Rows from block 2 of the text encoder, named by matrix and row number. Rows with one number belong to one neuron. Each number is 50 + 15 x the weight over the matrix's rms, rounded and kept within 0 to 99. All counts start at 0.
# gate: MLP gate (text_encoder.blocks.2.mlp.gate.weight, 384x192), inputs 0-191
# fc1: MLP up (text_encoder.blocks.2.mlp.fc1.weight, 384x192), inputs 0-191
# fc2: MLP down (text_encoder.blocks.2.mlp.fc2.weight, 192x384, transposed), outputs 0-191
gate.153:49 44 18 81 70 65 65 68 55 34 55 13 63 48 33 54 46 60 46 57 49 68 24 56 43 61 63 62 58 24 37 44 83 62 35 63 28 52 33 43 51 31 88 50 57 49 39 41 37 67 46 16 61 45 47 57 55 43 59 69 32 34 51 76 54 50 10 47 68 46 59 22 44 33 48 46 52 48 62 55 39 80 26 92 40 53 46 28 41 55 30 44 62 32 67 38 72 58 70 30 62 11 31 69 57 61 59 60 44 53 54 52 28 52 48 59 41 52 51 57 53 47 72 52 43 59 52 35 48 35 36 66 49 21 54 53 32 33 28 00 39 50 32 31 34 66 78 74 66 89 46 59 32 36 38 62 48 35 49 01 40 43 59 44 08 61 89 51 17 62 44 24 09 54 66 66 31 65 47 39 55 46 54 58 35 38 27 72 37 60 57 41
gate.154:50 57 23 72 49 42 57 57 57 49 36 28 57 23 47 68 53 48 52 45 72 68 32 41 31 55 62 49 82 40 42 44 77 22 63 29 34 51 38 40 59 56 49 22 58 49 40 61 29 17 37 49 38 39 60 74 34 61 48 44 79 53 46 63 31 52 46 29 47 48 40 26 52 37 52 49 56 68 44 72 48 43 39 44 47 39 53 55 35 58 79 34 74 49 99 38 25 55 60 19 23 67 59 57 53 60 44 50 73 45 61 43 20 43 41 49 10 25 57 31 86 53 47 52 58 62 44 33 36 43 75 41 70 56 87 56 57 50 54 36 53 55 41 25 48 40 24 48 47 32 45 68 73 42 49 38 47 32 48 26 30 39 55 38 83 52 81 47 47 44 28 43 25 37 34 41 57 55 61 44 68 24 40 65 63 42 43 45 42 53 55 68
gate.155:66 44 47 33 68 30 45 66 42 65 32 36 62 64 49 36 46 49 50 43 59 62 39 77 31 54 63 53 35 58 53 49 50 30 55 82 53 53 75 52 46 42 46 60 57 29 60 23 61 50 47 51 39 80 31 39 33 44 41 59 31 32 64 57 49 40 54 27 54 64 38 37 81 50 53 52 62 61 87 48 37 56 45 59 46 39 48 80 36 24 55 56 40 75 53 22 50 33 24 63 43 53 65 66 61 80 63 54 20 79 59 14 37 58 35 57 50 33 31 17 41 26 64 53 38 56 54 67 53 21 53 62 68 49 61 49 42 51 50 58 49 51 49 48 51 36 60 44 56 70 66 69 27 33 56 53 54 34 56 70 77 54 60 34 25 53 38 37 59 43 59 20 54 26 34 32 44 77 54 40 28 41 48 49 35 39 56 78 16 38 68 44
gate.156:40 52 48 27 40 25 55 55 55 66 50 66 57 42 39 87 36 22 43 58 46 27 52 47 48 54 72 54 41 38 47 37 50 48 42 62 44 63 68 44 73 54 72 39 39 49 29 48 60 24 47 64 63 46 49 68 61 54 45 45 44 50 49 51 40 40 48 56 58 71 36 60 61 84 53 61 61 75 85 72 66 44 51 48 35 33 60 15 48 45 68 59 45 40 45 20 20 71 66 63 36 68 67 44 58 59 57 57 56 72 48 34 52 49 46 44 48 80 50 45 60 55 36 60 74 60 39 31 54 59 33 65 20 61 82 53 60 44 60 85 71 35 71 36 51 42 52 61 48 41 47 68 66 59 49 46 35 52 66 42 55 45 46 54 62 58 48 52 44 81 56 49 74 96 34 48 60 64 17 38 48 47 41 53 75 59 30 43 54 41 45 34
gate.157:43 59 87 15 33 50 47 62 64 60 59 24 55 49 52 53 59 54 67 40 58 38 46 28 39 53 68 49 54 65 31 30 43 37 64 55 57 53 61 72 86 62 47 80 56 71 60 51 46 59 67 33 56 57 73 40 36 38 51 45 58 70 68 71 37 37 33 58 73 47 30 38 51 18 42 55 38 37 61 55 63 68 66 75 59 42 70 53 56 45 53 70 36 41 76 67 28 50 68 56 50 58 65 50 70 53 58 47 46 39 29 56 48 46 49 60 50 30 45 25 71 36 55 75 90 71 68 49 79 33 31 54 33 61 39 49 39 70 40 59 58 45 32 39 32 46 46 41 46 45 77 52 43 69 35 60 32 73 59 53 27 51 17 28 60 89 46 45 59 63 44 41 46 55 42 27 40 34 61 40 52 60 42 33 45 74 64 52 43 56 33 82
gate.158:54 58 49 31 48 38 51 48 32 20 35 34 65 58 65 60 42 47 25 37 45 28 29 31 59 53 25 33 66 72 55 44 65 32 52 59 55 35 53 64 77 78 44 44 65 55 68 43 29 60 41 79 24 61 42 71 40 51 35 60 60 35 49 57 63 73 41 51 25 50 41 26 43 46 13 51 32 78 69 61 56 44 55 37 59 22 33 40 60 56 64 53 44 54 32 45 52 52 36 63 51 67 53 42 48 64 84 62 69 69 55 39 32 58 50 48 56 49 58 42 81 59 66 61 76 42 50 49 21 43 55 53 60 51 60 75 30 58 44 40 61 24 65 47 44 57 21 47 68 40 48 53 73 52 26 57 69 60 28 60 49 62 27 41 34 50 52 56 70 38 41 28 44 49 28 59 85 59 33 42 46 65 47 50 65 32 43 33 66 50 42 41
gate.159:43 40 54 66 49 94 51 43 45 20 43 50 52 34 74 57 58 43 61 40 46 45 46 59 43 59 63 47 55 46 40 45 50 39 49 31 41 82 42 43 25 57 55 44 28 39 54 44 32 37 33 41 67 39 43 55 62 66 57 24 41 48 59 59 47 60 50 66 81 47 64 46 64 64 43 92 65 72 54 33 57 53 69 43 54 53 33 62 33 51 34 35 45 46 55 88 42 34 49 54 65 81 65 51 29 30 40 38 60 77 50 66 70 68 40 67 58 62 64 51 44 65 52 57 59 54 87 41 49 41 61 51 75 32 35 44 50 47 46 36 62 51 20 34 48 69 59 13 52 43 55 43 45 47 49 71 63 69 44 46 36 44 23 69 65 30 67 40 66 66 70 48 32 47 35 44 37 50 30 89 39 26 69 50 47 43 45 45 43 53 37 70
gate.160:45 44 62 58 49 44 58 47 58 60 72 66 63 33 60 43 56 68 54 65 47 50 41 46 70 62 49 68 58 35 66 48 50 47 35 29 31 38 55 52 23 57 38 27 52 12 53 63 39 47 63 67 52 74 30 51 47 38 36 38 41 64 58 67 30 60 43 33 51 30 49 64 58 60 51 64 57 33 44 73 38 56 69 32 51 47 51 60 48 54 81 58 35 68 51 31 53 39 50 51 75 36 46 70 55 84 56 81 37 60 54 41 45 19 33 53 56 44 42 49 43 40 56 61 73 41 71 41 26 42 52 62 46 57 50 65 49 52 41 50 65 41 38 44 69 34 64 39 45 59 55 48 66 31 49 38 46 37 66 68 34 32 45 51 58 48 34 40 46 69 25 35 36 33 58 27 65 43 52 28 38 26 56 71 26 55 26 26 54 47 81 19
gate.161:52 57 46 76 48 45 57 42 55 53 57 43 49 59 53 77 65 53 34 65 45 50 37 50 37 50 89 09 64 75 49 65 14 32 39 37 27 37 56 54 42 58 59 38 45 64 70 68 64 57 33 50 55 36 69 59 47 54 45 66 63 53 51 81 66 48 42 40 58 92 63 74 49 68 69 26 49 39 56 68 55 39 61 51 27 70 39 42 62 56 67 41 54 31 66 30 52 35 78 54 47 41 24 47 61 67 41 71 57 64 20 43 33 51 51 51 66 52 56 76 15 27 46 37 38 63 66 32 53 30 56 25 38 28 74 55 74 47 28 56 49 61 78 81 57 63 34 52 60 50 49 54 53 44 42 30 51 61 85 29 60 54 21 35 31 59 64 68 43 49 26 47 35 36 65 47 74 46 29 41 73 30 47 62 51 30 61 52 40 16 99 43
gate.162:32 37 49 38 31 53 63 36 72 37 36 50 48 60 19 41 77 42 41 74 50 74 14 54 38 61 59 60 42 58 51 51 22 28 65 81 52 46 66 39 58 54 53 48 62 54 39 62 66 67 43 46 54 59 61 43 72 50 56 57 43 58 74 59 38 48 45 59 39 67 33 27 60 63 36 33 57 83 65 43 44 49 54 73 49 56 21 73 40 50 73 76 59 41 46 34 60 54 36 53 65 57 46 50 52 47 72 72 78 56 54 60 54 51 62 45 33 55 58 54 40 36 55 50 37 62 53 52 51 55 40 55 69 24 15 52 52 56 40 75 58 41 60 35 47 57 57 47 34 37 56 68 51 58 56 54 35 21 31 34 70 44 38 58 30 51 62 54 33 55 16 35 38 48 59 49 30 51 49 47 28 55 45 50 71 47 48 58 57 47 57 38
gate.163:36 30 38 58 56 56 62 51 45 46 29 52 34 62 50 51 46 79 56 54 53 35 59 55 40 41 25 22 36 47 73 54 55 36 48 44 61 56 52 80 36 44 37 70 60 45 50 53 42 67 65 70 69 48 43 49 48 43 70 56 71 40 55 61 43 23 42 45 29 41 67 79 17 63 30 53 44 79 72 63 77 45 89 72 56 66 64 46 32 35 33 59 41 34 58 46 20 43 44 33 43 55 58 52 57 66 44 70 33 48 53 64 79 43 28 64 49 45 52 27 34 26 55 50 53 51 42 41 44 40 60 37 35 46 52 72 45 33 60 57 34 75 56 56 41 45 46 67 41 31 49 41 33 26 66 60 54 49 45 48 55 35 31 38 37 26 59 58 56 75 42 54 63 37 55 41 25 50 46 48 56 88 85 76 63 77 69 71 35 74 59 53
gate.164:43 58 54 42 56 59 53 50 71 64 49 56 33 46 47 57 52 60 32 54 62 48 52 30 51 20 40 41 66 59 73 60 49 23 42 24 48 33 79 53 46 46 47 39 61 41 54 51 41 73 56 68 44 51 57 39 55 47 47 28 59 55 41 54 48 74 60 42 70 65 38 60 90 48 65 63 41 53 83 39 67 45 50 37 22 61 57 40 39 54 47 46 61 41 62 29 79 40 49 56 62 59 51 34 76 67 70 72 63 40 35 46 78 65 29 42 57 66 66 47 44 47 30 67 74 69 51 54 50 57 33 39 37 52 61 37 54 23 54 42 70 43 27 75 53 48 61 57 50 63 77 66 44 44 59 64 43 59 45 41 40 54 36 36 58 69 72 53 56 50 62 46 71 45 46 52 47 56 48 48 53 43 36 58 53 78 80 41 50 68 51 44
fc1.153:64 49 25 48 54 59 54 52 35 64 50 42 61 48 76 71 31 44 39 43 38 79 34 66 53 42 28 61 45 64 54 27 74 66 55 40 53 79 77 63 64 43 44 22 00 55 41 39 34 44 59 34 34 54 55 50 12 62 42 49 65 44 54 67 41 43 51 18 55 48 58 19 59 54 70 77 60 44 63 73 46 66 53 59 57 16 55 38 52 74 40 38 70 47 73 50 21 14 60 57 46 46 27 69 59 39 46 57 37 31 55 43 25 74 49 53 18 35 67 68 34 59 46 62 46 51 47 46 64 59 54 40 79 68 53 46 18 56 64 65 30 36 51 22 62 37 31 58 61 83 79 42 85 54 48 39 64 37 35 49 30 03 68 55 43 53 71 38 51 34 33 44 40 57 52 80 37 67 40 44 32 67 74 51 27 29 51 51 28 55 33 72
fc1.154:44 48 64 49 46 49 46 40 64 54 57 32 27 56 72 52 63 46 43 42 46 55 34 36 57 59 43 14 28 67 54 51 65 27 61 62 41 36 39 53 44 79 55 54 70 69 63 83 47 47 37 64 48 41 37 56 50 53 49 67 43 48 50 61 49 38 60 36 47 49 28 46 61 65 51 60 68 39 64 72 32 60 41 56 49 62 48 27 66 38 58 63 63 41 52 49 50 43 67 76 31 40 34 36 60 51 27 44 70 41 53 63 77 30 54 46 48 53 33 78 32 67 38 20 67 49 42 65 56 47 52 60 39 65 53 47 76 31 57 48 66 48 46 73 63 21 50 62 34 64 39 24 51 61 38 26 21 67 50 47 76 55 42 65 47 54 60 51 52 51 69 77 61 49 41 37 50 22 38 46 54 35 53 28 61 69 52 43 47 42 53 43
fc1.155:34 33 78 33 60 45 47 50 62 53 57 49 42 59 25 37 47 25 61 40 59 44 45 65 44 59 64 59 35 32 43 59 52 56 82 35 64 47 49 64 75 30 89 42 65 49 53 33 44 40 51 25 35 73 32 44 49 71 65 50 38 40 55 51 56 54 25 31 53 78 37 32 77 45 35 48 66 24 56 44 61 32 30 34 44 50 72 47 60 64 48 65 27 73 59 28 42 49 42 65 52 45 39 21 44 43 65 35 85 65 46 39 54 64 67 40 42 51 39 51 59 32 57 60 43 31 55 49 60 46 51 52 55 38 35 42 69 30 78 58 52 63 81 79 71 63 62 50 53 62 37 58 38 36 44 39 46 55 51 35 66 39 49 32 37 34 58 38 60 30 45 42 66 41 31 26 58 45 37 56 38 48 61 46 34 46 65 34 28 37 59 24
fc1.156:57 57 56 50 51 66 52 65 52 65 56 34 45 66 59 58 70 43 39 51 36 38 47 36 39 60 50 57 35 46 58 42 48 73 82 38 49 43 63 46 45 67 47 67 62 44 56 50 77 53 80 39 38 55 63 54 59 68 57 38 39 63 32 51 67 53 46 27 49 64 62 71 64 48 57 54 74 81 84 47 48 53 65 44 46 31 50 50 68 48 45 61 48 17 38 16 52 71 62 56 24 46 31 46 67 63 55 50 60 74 38 38 68 68 60 54 13 32 70 46 46 58 32 62 47 55 56 53 44 60 62 67 43 70 61 59 69 50 35 52 52 19 48 52 22 52 40 67 28 65 52 40 50 30 44 65 28 77 51 60 68 39 47 49 71 59 08 70 54 45 60 53 46 57 67 57 69 49 22 67 56 59 48 63 74 61 54 52 46 45 58 63
fc1.157:60 34 34 65 62 46 44 24 32 51 49 57 71 54 23 50 44 44 67 37 52 54 61 49 73 47 68 53 83 47 61 48 54 54 50 61 67 58 44 64 33 75 37 45 78 46 58 49 33 31 59 54 61 48 50 39 84 65 56 37 67 43 44 44 33 45 70 61 59 56 45 34 48 71 57 69 30 48 42 33 56 57 52 74 42 21 60 77 41 81 39 72 42 56 39 51 41 39 62 44 35 58 37 54 38 61 33 56 33 69 47 61 35 67 51 27 72 39 41 61 46 56 28 56 58 53 81 49 60 52 39 58 48 52 76 29 59 70 51 39 62 53 50 27 31 47 75 43 62 82 42 61 65 40 61 53 98 37 24 56 60 51 38 58 55 30 54 61 57 31 45 63 55 57 52 73 46 56 54 48 34 49 42 63 46 67 50 62 60 45 44 24
fc1.158:38 41 37 75 63 44 50 16 40 37 53 42 49 48 59 53 46 55 52 51 35 57 57 39 86 07 43 46 61 62 44 44 27 38 49 23 60 65 40 56 54 53 84 61 50 41 68 39 73 57 33 77 14 34 55 50 46 48 53 56 59 58 46 39 50 41 28 50 57 80 67 51 63 36 74 77 55 53 63 73 66 53 32 72 60 37 51 61 50 46 61 38 78 66 54 60 57 35 63 40 46 77 58 47 31 50 41 49 14 40 45 61 51 51 77 42 62 45 31 25 41 53 39 35 60 46 19 32 43 40 62 45 46 58 35 56 40 28 53 65 91 37 35 49 40 52 48 66 27 64 64 50 72 38 40 58 46 45 49 46 47 60 54 50 41 44 62 41 43 43 23 60 58 67 42 59 53 54 52 51 63 26 59 65 51 31 54 30 63 59 69 52
fc1.159:28 41 61 55 35 52 41 64 76 86 58 33 51 61 79 64 39 53 48 28 44 35 65 23 48 50 25 54 27 52 52 44 46 55 50 50 44 25 77 42 50 58 60 39 79 53 69 27 77 48 68 66 51 72 42 34 49 38 44 71 72 39 44 56 52 30 75 50 49 38 57 47 48 67 45 43 53 36 44 47 61 58 38 57 73 58 46 74 61 38 64 74 46 39 35 43 47 54 45 38 39 63 57 51 56 36 63 83 43 67 45 55 56 62 37 59 18 48 58 48 37 44 35 52 20 45 25 19 59 40 65 44 53 46 34 22 54 47 30 55 42 43 60 64 65 60 31 64 44 70 19 28 53 30 78 38 54 52 47 29 50 69 51 55 36 31 70 67 65 45 49 52 38 37 35 57 53 86 59 60 45 54 45 54 49 25 55 56 66 29 67 57
fc1.160:54 37 46 25 43 39 49 36 47 41 53 56 47 28 06 44 56 41 52 27 45 60 47 50 60 58 69 34 48 63 29 42 57 51 58 61 40 52 57 58 41 53 63 56 60 65 54 26 57 39 39 45 36 65 64 39 44 57 45 48 38 56 40 30 66 41 36 69 44 49 68 24 58 38 32 54 54 59 37 30 72 56 61 61 42 51 58 49 65 64 40 73 46 64 34 55 53 32 50 73 41 50 49 56 33 37 49 53 57 35 45 67 27 70 64 59 30 31 58 53 49 51 81 29 22 49 32 50 41 77 24 39 38 37 45 38 25 63 39 57 46 55 99 54 57 78 54 61 41 45 54 49 42 57 52 39 63 68 34 87 46 54 41 43 43 56 45 55 48 40 78 53 71 40 51 43 52 72 53 59 56 55 53 48 77 18 69 54 31 26 55 29
fc1.161:66 71 30 51 55 54 37 62 61 41 54 18 29 38 50 43 72 34 50 47 46 39 67 36 32 68 56 54 18 49 38 39 66 63 52 60 52 24 48 50 71 30 57 28 63 61 26 76 17 56 42 58 76 65 51 48 41 42 42 48 72 39 72 29 81 29 16 45 67 35 15 18 38 60 42 58 41 52 60 60 40 80 42 66 60 71 84 37 41 42 71 62 25 31 51 50 52 97 86 79 81 42 37 35 52 50 43 57 39 41 32 29 51 56 62 27 50 63 52 48 40 40 74 43 70 52 44 57 40 56 30 41 26 47 44 75 38 22 73 57 61 68 42 60 31 88 71 49 64 52 25 26 44 64 13 36 60 53 66 42 55 46 72 38 67 35 56 70 52 54 20 37 48 54 73 58 03 41 61 43 73 61 48 49 53 53 53 17 58 33 58 55
fc1.162:46 63 66 55 73 37 56 60 76 30 64 61 33 76 35 59 43 60 44 32 36 33 84 43 39 45 91 52 16 66 44 49 57 73 36 50 54 70 63 36 70 73 59 68 22 59 51 41 60 69 59 28 46 83 77 49 64 60 82 27 57 42 48 45 66 56 37 79 62 54 53 30 40 12 45 62 38 42 58 47 45 44 78 63 27 39 31 56 56 44 50 43 47 39 73 63 55 40 66 52 88 45 38 63 39 30 65 32 63 30 66 57 39 53 37 47 70 54 58 43 24 52 52 68 59 35 44 53 52 71 76 45 22 66 56 24 51 52 45 58 35 61 44 49 52 76 49 51 48 53 31 29 35 37 56 27 40 70 54 61 57 49 53 50 50 59 63 43 46 36 12 49 67 59 31 67 77 53 56 55 60 75 16 73 57 52 37 41 38 20 52 53
fc1.163:62 60 80 34 70 60 36 56 84 44 25 55 66 38 38 66 14 35 58 54 30 46 59 51 62 55 23 60 63 42 42 47 78 36 35 69 65 42 40 49 23 52 61 57 31 39 31 25 66 25 32 57 62 62 32 38 55 44 44 54 66 33 53 50 51 44 47 19 52 46 61 41 44 54 50 41 68 36 55 43 38 52 46 51 47 60 35 49 67 55 50 41 11 05 75 50 46 81 57 58 46 40 55 32 42 47 29 36 35 74 54 71 23 34 33 69 35 51 50 52 76 54 55 37 62 67 64 43 46 32 54 40 68 56 59 63 66 43 38 44 35 25 39 29 58 18 84 41 60 56 52 38 38 43 39 67 33 40 57 56 74 39 57 47 53 53 40 57 66 36 42 68 34 38 33 43 74 77 48 66 68 37 54 40 63 55 56 41 66 55 46 29
fc1.164:60 49 25 47 46 29 32 44 56 54 61 78 59 58 47 42 50 45 45 27 54 37 44 43 62 58 42 36 48 43 40 70 45 49 52 70 29 44 27 33 53 50 50 53 57 41 19 45 53 21 54 79 48 51 54 58 40 38 38 59 56 36 38 57 41 46 82 84 60 58 32 78 43 31 33 64 39 73 79 29 39 24 41 53 28 56 61 52 60 66 71 41 71 51 46 49 51 41 58 56 39 47 54 31 32 60 41 64 82 73 26 49 37 72 58 52 37 57 45 53 60 66 68 62 29 30 60 51 53 42 52 48 48 32 52 50 55 37 47 60 50 34 57 44 35 46 33 38 56 57 49 87 58 38 46 61 56 50 61 43 42 32 34 58 51 28 32 73 33 28 18 32 47 50 76 56 45 34 68 61 30 69 28 37 54 68 39 46 19 50 39 08
fc2.153:62 62 68 46 63 37 31 67 40 59 43 23 61 57 38 64 78 53 72 55 48 34 47 57 40 57 53 65 67 88 63 21 61 17 48 64 43 51 49 51 48 52 39 56 52 53 61 50 39 50 58 71 69 62 47 46 51 13 33 70 68 52 61 40 52 43 31 20 30 25 48 49 50 56 40 53 33 14 74 80 62 33 67 45 54 00 45 59 57 46 69 61 23 21 38 74 55 73 61 38 72 75 40 50 53 61 61 68 38 68 38 66 52 75 30 26 10 65 34 62 47 54 30 60 61 49 52 43 27 28 64 21 24 31 59 42 72 51 60 44 52 40 24 63 51 69 53 72 41 35 42 57 74 43 38 46 35 44 33 44 47 22 42 48 46 66 65 33 34 61 41 37 54 78 47 65 10 34 62 48 24 61 60 56 53 59 48 85 49 55 50 23
fc2.154:61 21 62 47 57 47 39 58 48 38 45 51 56 36 22 43 43 27 56 50 55 52 40 38 57 53 55 53 35 56 55 40 38 66 47 33 55 26 33 64 46 44 64 49 49 45 34 36 59 60 60 72 35 25 48 57 59 35 62 41 41 59 68 53 36 55 64 45 45 35 57 83 43 29 68 39 50 71 42 32 45 65 66 76 55 45 56 22 55 37 96 36 43 37 74 34 75 48 37 26 55 61 51 45 31 52 43 58 42 51 65 23 43 49 61 55 30 48 49 47 50 53 31 30 60 62 56 55 42 47 45 78 31 65 51 34 50 51 49 53 86 75 67 66 32 50 43 62 53 55 24 43 39 43 38 34 32 41 32 53 71 37 45 34 58 29 27 52 35 45 66 46 47 65 40 52 23 45 37 70 81 65 37 79 38 40 47 44 48 57 62 72
fc2.155:28 56 76 63 83 53 29 29 52 45 52 49 70 54 58 53 55 24 68 52 44 38 54 43 54 49 40 57 57 63 66 28 38 37 30 50 66 35 67 42 47 65 57 35 54 48 51 68 37 33 36 61 60 27 68 36 67 35 43 46 65 62 44 47 28 61 59 67 53 75 56 68 70 48 51 21 45 45 61 72 50 65 75 72 61 43 72 44 39 53 47 27 63 31 50 62 75 59 55 60 48 54 59 61 53 58 46 39 60 42 45 61 47 27 40 72 49 47 72 43 48 49 50 46 34 49 54 42 57 65 56 76 45 30 37 29 27 55 42 51 70 37 32 45 66 51 59 65 27 78 58 76 45 41 69 62 75 49 46 63 34 55 54 30 55 32 69 51 57 57 50 72 47 57 83 57 34 58 46 60 51 30 33 34 62 38 31 64 55 67 57 59
fc2.156:41 62 43 39 56 60 63 49 32 64 35 46 32 62 20 54 66 59 35 70 36 52 72 19 61 69 70 59 51 44 39 37 28 44 57 38 51 37 29 69 40 36 94 29 31 44 46 66 60 59 36 57 36 32 50 40 50 41 55 48 53 47 62 45 45 45 64 31 40 36 59 25 39 60 43 69 49 54 60 28 38 46 60 74 56 69 55 68 50 40 28 51 54 43 47 62 43 47 37 33 40 60 62 56 40 68 68 49 34 38 51 36 41 47 40 55 43 46 51 53 72 41 55 51 44 52 63 54 72 57 50 48 31 54 41 46 48 39 66 43 31 35 29 61 45 45 46 55 65 55 66 81 66 58 44 75 26 63 54 63 48 77 49 44 47 40 43 30 55 43 42 24 46 46 64 65 55 61 46 62 17 45 40 37 38 51 64 42 67 43 75 64
fc2.157:35 65 63 46 55 48 30 47 24 74 44 26 50 46 20 50 57 76 34 42 56 54 38 75 52 23 62 74 21 28 52 57 48 69 45 64 35 49 08 78 28 52 45 53 49 26 54 42 57 46 48 31 71 75 52 41 67 57 49 51 23 49 32 39 48 70 61 55 42 25 59 53 70 61 30 47 77 68 25 73 27 48 36 40 50 35 40 24 28 49 48 49 59 72 51 75 66 70 53 60 29 37 86 34 67 39 50 48 50 36 66 69 39 32 72 50 63 43 51 39 58 32 39 33 52 57 55 54 41 29 39 32 73 36 76 62 55 53 46 31 47 34 55 74 64 49 63 45 28 17 57 46 67 35 48 70 51 53 51 19 79 41 42 40 43 33 74 51 67 37 45 46 40 38 36 50 58 50 21 62 24 31 40 37 64 42 65 69 63 53 48 51
fc2.158:23 25 50 79 42 62 44 80 24 47 38 28 41 55 54 36 35 61 36 43 47 44 51 45 51 37 38 81 56 62 51 62 56 67 68 37 63 71 36 50 45 14 41 54 35 47 69 52 52 59 67 62 42 56 37 45 65 64 73 74 49 50 53 58 60 36 61 31 47 64 45 46 53 39 42 40 34 62 45 75 03 56 45 48 57 63 33 39 59 33 68 72 52 31 54 22 47 40 33 73 42 69 38 64 33 50 68 43 55 55 50 50 43 62 51 78 60 19 43 59 53 30 62 51 56 48 33 50 79 55 71 63 29 67 39 66 34 38 74 60 58 91 42 65 79 65 20 35 46 54 50 58 29 32 69 44 68 55 47 51 48 52 60 48 48 54 45 33 76 55 41 33 56 57 43 57 27 61 28 64 78 62 41 55 38 48 24 23 45 75 46 43
fc2.159:36 50 53 45 35 40 48 50 65 63 31 52 58 88 49 36 45 69 40 46 30 40 49 77 66 58 36 50 55 42 54 45 43 35 61 36 39 34 93 76 72 64 26 80 53 28 40 37 62 74 38 19 59 62 59 39 72 24 26 53 47 55 70 54 57 58 59 32 67 62 68 50 46 49 51 56 50 86 33 50 37 77 64 65 47 49 49 29 65 48 38 53 47 58 60 54 11 42 40 72 57 59 59 58 62 38 49 40 55 66 39 33 57 26 36 47 60 63 47 32 70 44 55 50 58 32 56 62 33 50 29 71 67 62 59 38 55 58 32 55 68 57 69 56 66 40 51 91 66 57 45 21 57 59 44 63 46 48 63 39 48 63 25 55 46 64 61 51 88 40 33 61 59 40 46 52 74 29 67 38 53 34 57 53 60 56 21 33 57 59 72 57
fc2.160:54 38 54 50 49 42 46 30 36 54 60 47 56 51 41 44 46 59 49 43 42 58 57 70 31 46 48 49 44 38 51 68 75 41 36 31 30 59 99 57 45 65 65 62 62 59 59 78 41 61 60 56 59 49 50 37 48 60 35 31 34 50 27 55 52 58 40 44 36 41 36 65 46 61 47 41 32 49 59 73 35 33 57 45 47 64 40 41 39 51 27 58 33 18 67 61 35 46 44 88 60 64 60 45 26 56 46 45 55 36 36 55 42 31 60 32 49 40 44 46 45 59 45 26 38 63 64 58 64 72 60 54 23 42 31 61 44 55 45 55 83 69 40 31 36 44 28 36 54 51 62 62 87 50 55 47 89 71 33 51 29 42 57 55 52 58 58 33 64 57 37 49 29 39 58 58 35 44 62 60 54 46 39 41 53 49 43 79 44 39 61 65
fc2.161:40 57 49 32 66 27 67 47 63 43 53 37 39 37 62 43 38 82 41 60 60 41 44 60 66 54 38 44 38 66 22 46 11 18 28 28 42 56 68 49 66 48 38 51 32 36 50 26 72 28 53 45 65 15 52 61 25 47 99 34 43 54 50 18 56 21 73 05 52 55 28 76 25 28 23 61 31 54 59 65 10 75 63 63 42 69 67 11 28 61 44 56 69 56 34 50 35 76 72 38 50 36 59 31 64 63 68 59 60 56 54 40 22 63 54 41 45 49 48 45 53 56 59 64 52 54 30 55 64 57 64 44 50 56 55 66 40 48 40 61 52 65 51 71 52 58 60 39 57 99 58 48 39 33 44 57 38 58 55 59 73 63 36 46 32 50 50 75 38 55 66 54 65 56 52 30 48 87 52 42 49 62 28 60 48 33 70 43 65 46 48 59
fc2.162:40 33 46 40 19 17 50 44 43 48 44 53 72 58 48 49 47 42 70 47 38 38 58 60 73 37 43 51 40 58 51 50 49 62 54 40 41 57 47 47 36 19 27 48 39 63 35 40 45 57 45 25 67 59 56 54 74 36 82 53 35 44 43 54 62 40 52 59 75 68 62 40 58 70 28 59 36 55 38 30 49 73 49 64 22 71 41 56 43 39 35 52 55 49 64 39 50 50 56 21 52 60 40 48 61 50 84 50 56 66 63 63 44 49 30 35 44 48 43 58 52 31 25 39 53 44 21 41 39 18 57 40 64 45 76 92 49 63 45 83 36 68 37 57 43 57 21 40 57 75 44 67 48 59 56 43 33 48 57 37 75 10 63 21 62 76 32 47 59 54 36 43 39 67 58 43 44 51 47 61 71 60 27 72 58 32 67 53 47 59 44 61
fc2.163:24 33 47 26 48 46 53 65 78 46 43 32 23 25 44 31 59 53 52 47 27 57 35 33 44 49 38 63 66 57 44 38 25 25 45 18 41 37 57 83 36 51 44 61 30 50 54 88 69 34 44 34 49 41 20 53 54 21 68 49 27 41 54 61 57 58 52 55 55 58 27 43 39 54 71 54 50 71 37 48 57 35 54 68 26 53 66 33 60 51 72 77 65 41 43 72 39 30 62 73 54 68 29 41 53 51 54 75 64 73 69 56 39 54 42 41 47 64 55 80 50 62 60 31 78 57 66 44 63 38 22 60 56 43 70 50 46 61 73 41 66 40 58 49 55 45 81 43 59 60 69 55 23 45 58 64 52 49 45 35 39 46 51 74 55 17 39 14 59 46 44 66 43 40 64 70 54 59 43 85 50 21 74 73 64 34 49 72 51 61 47 68
fc2.164:32 59 59 53 53 63 30 65 28 76 44 48 58 54 36 20 48 30 55 46 39 63 50 37 37 51 65 39 59 43 53 48 51 41 55 64 46 26 39 43 39 51 54 64 41 50 34 27 63 27 56 60 42 21 74 47 67 33 37 58 53 44 54 45 61 37 53 58 86 56 52 50 51 51 50 32 58 65 29 54 29 62 58 57 66 41 60 34 61 59 36 65 49 55 37 83 54 73 43 61 75 58 33 27 76 47 40 39 46 48 37 31 35 49 51 54 58 55 44 56 49 34 43 41 48 35 41 62 40 50 62 39 50 34 61 80 59 34 59 45 67 66 56 46 65 38 53 73 72 56 57 58 25 29 57 44 47 58 41 79 40 58 55 64 64 64 53 42 27 33 60 14 54 58 06 70 50 74 59 28 35 58 68 71 47 63 33 49 39 21 67 64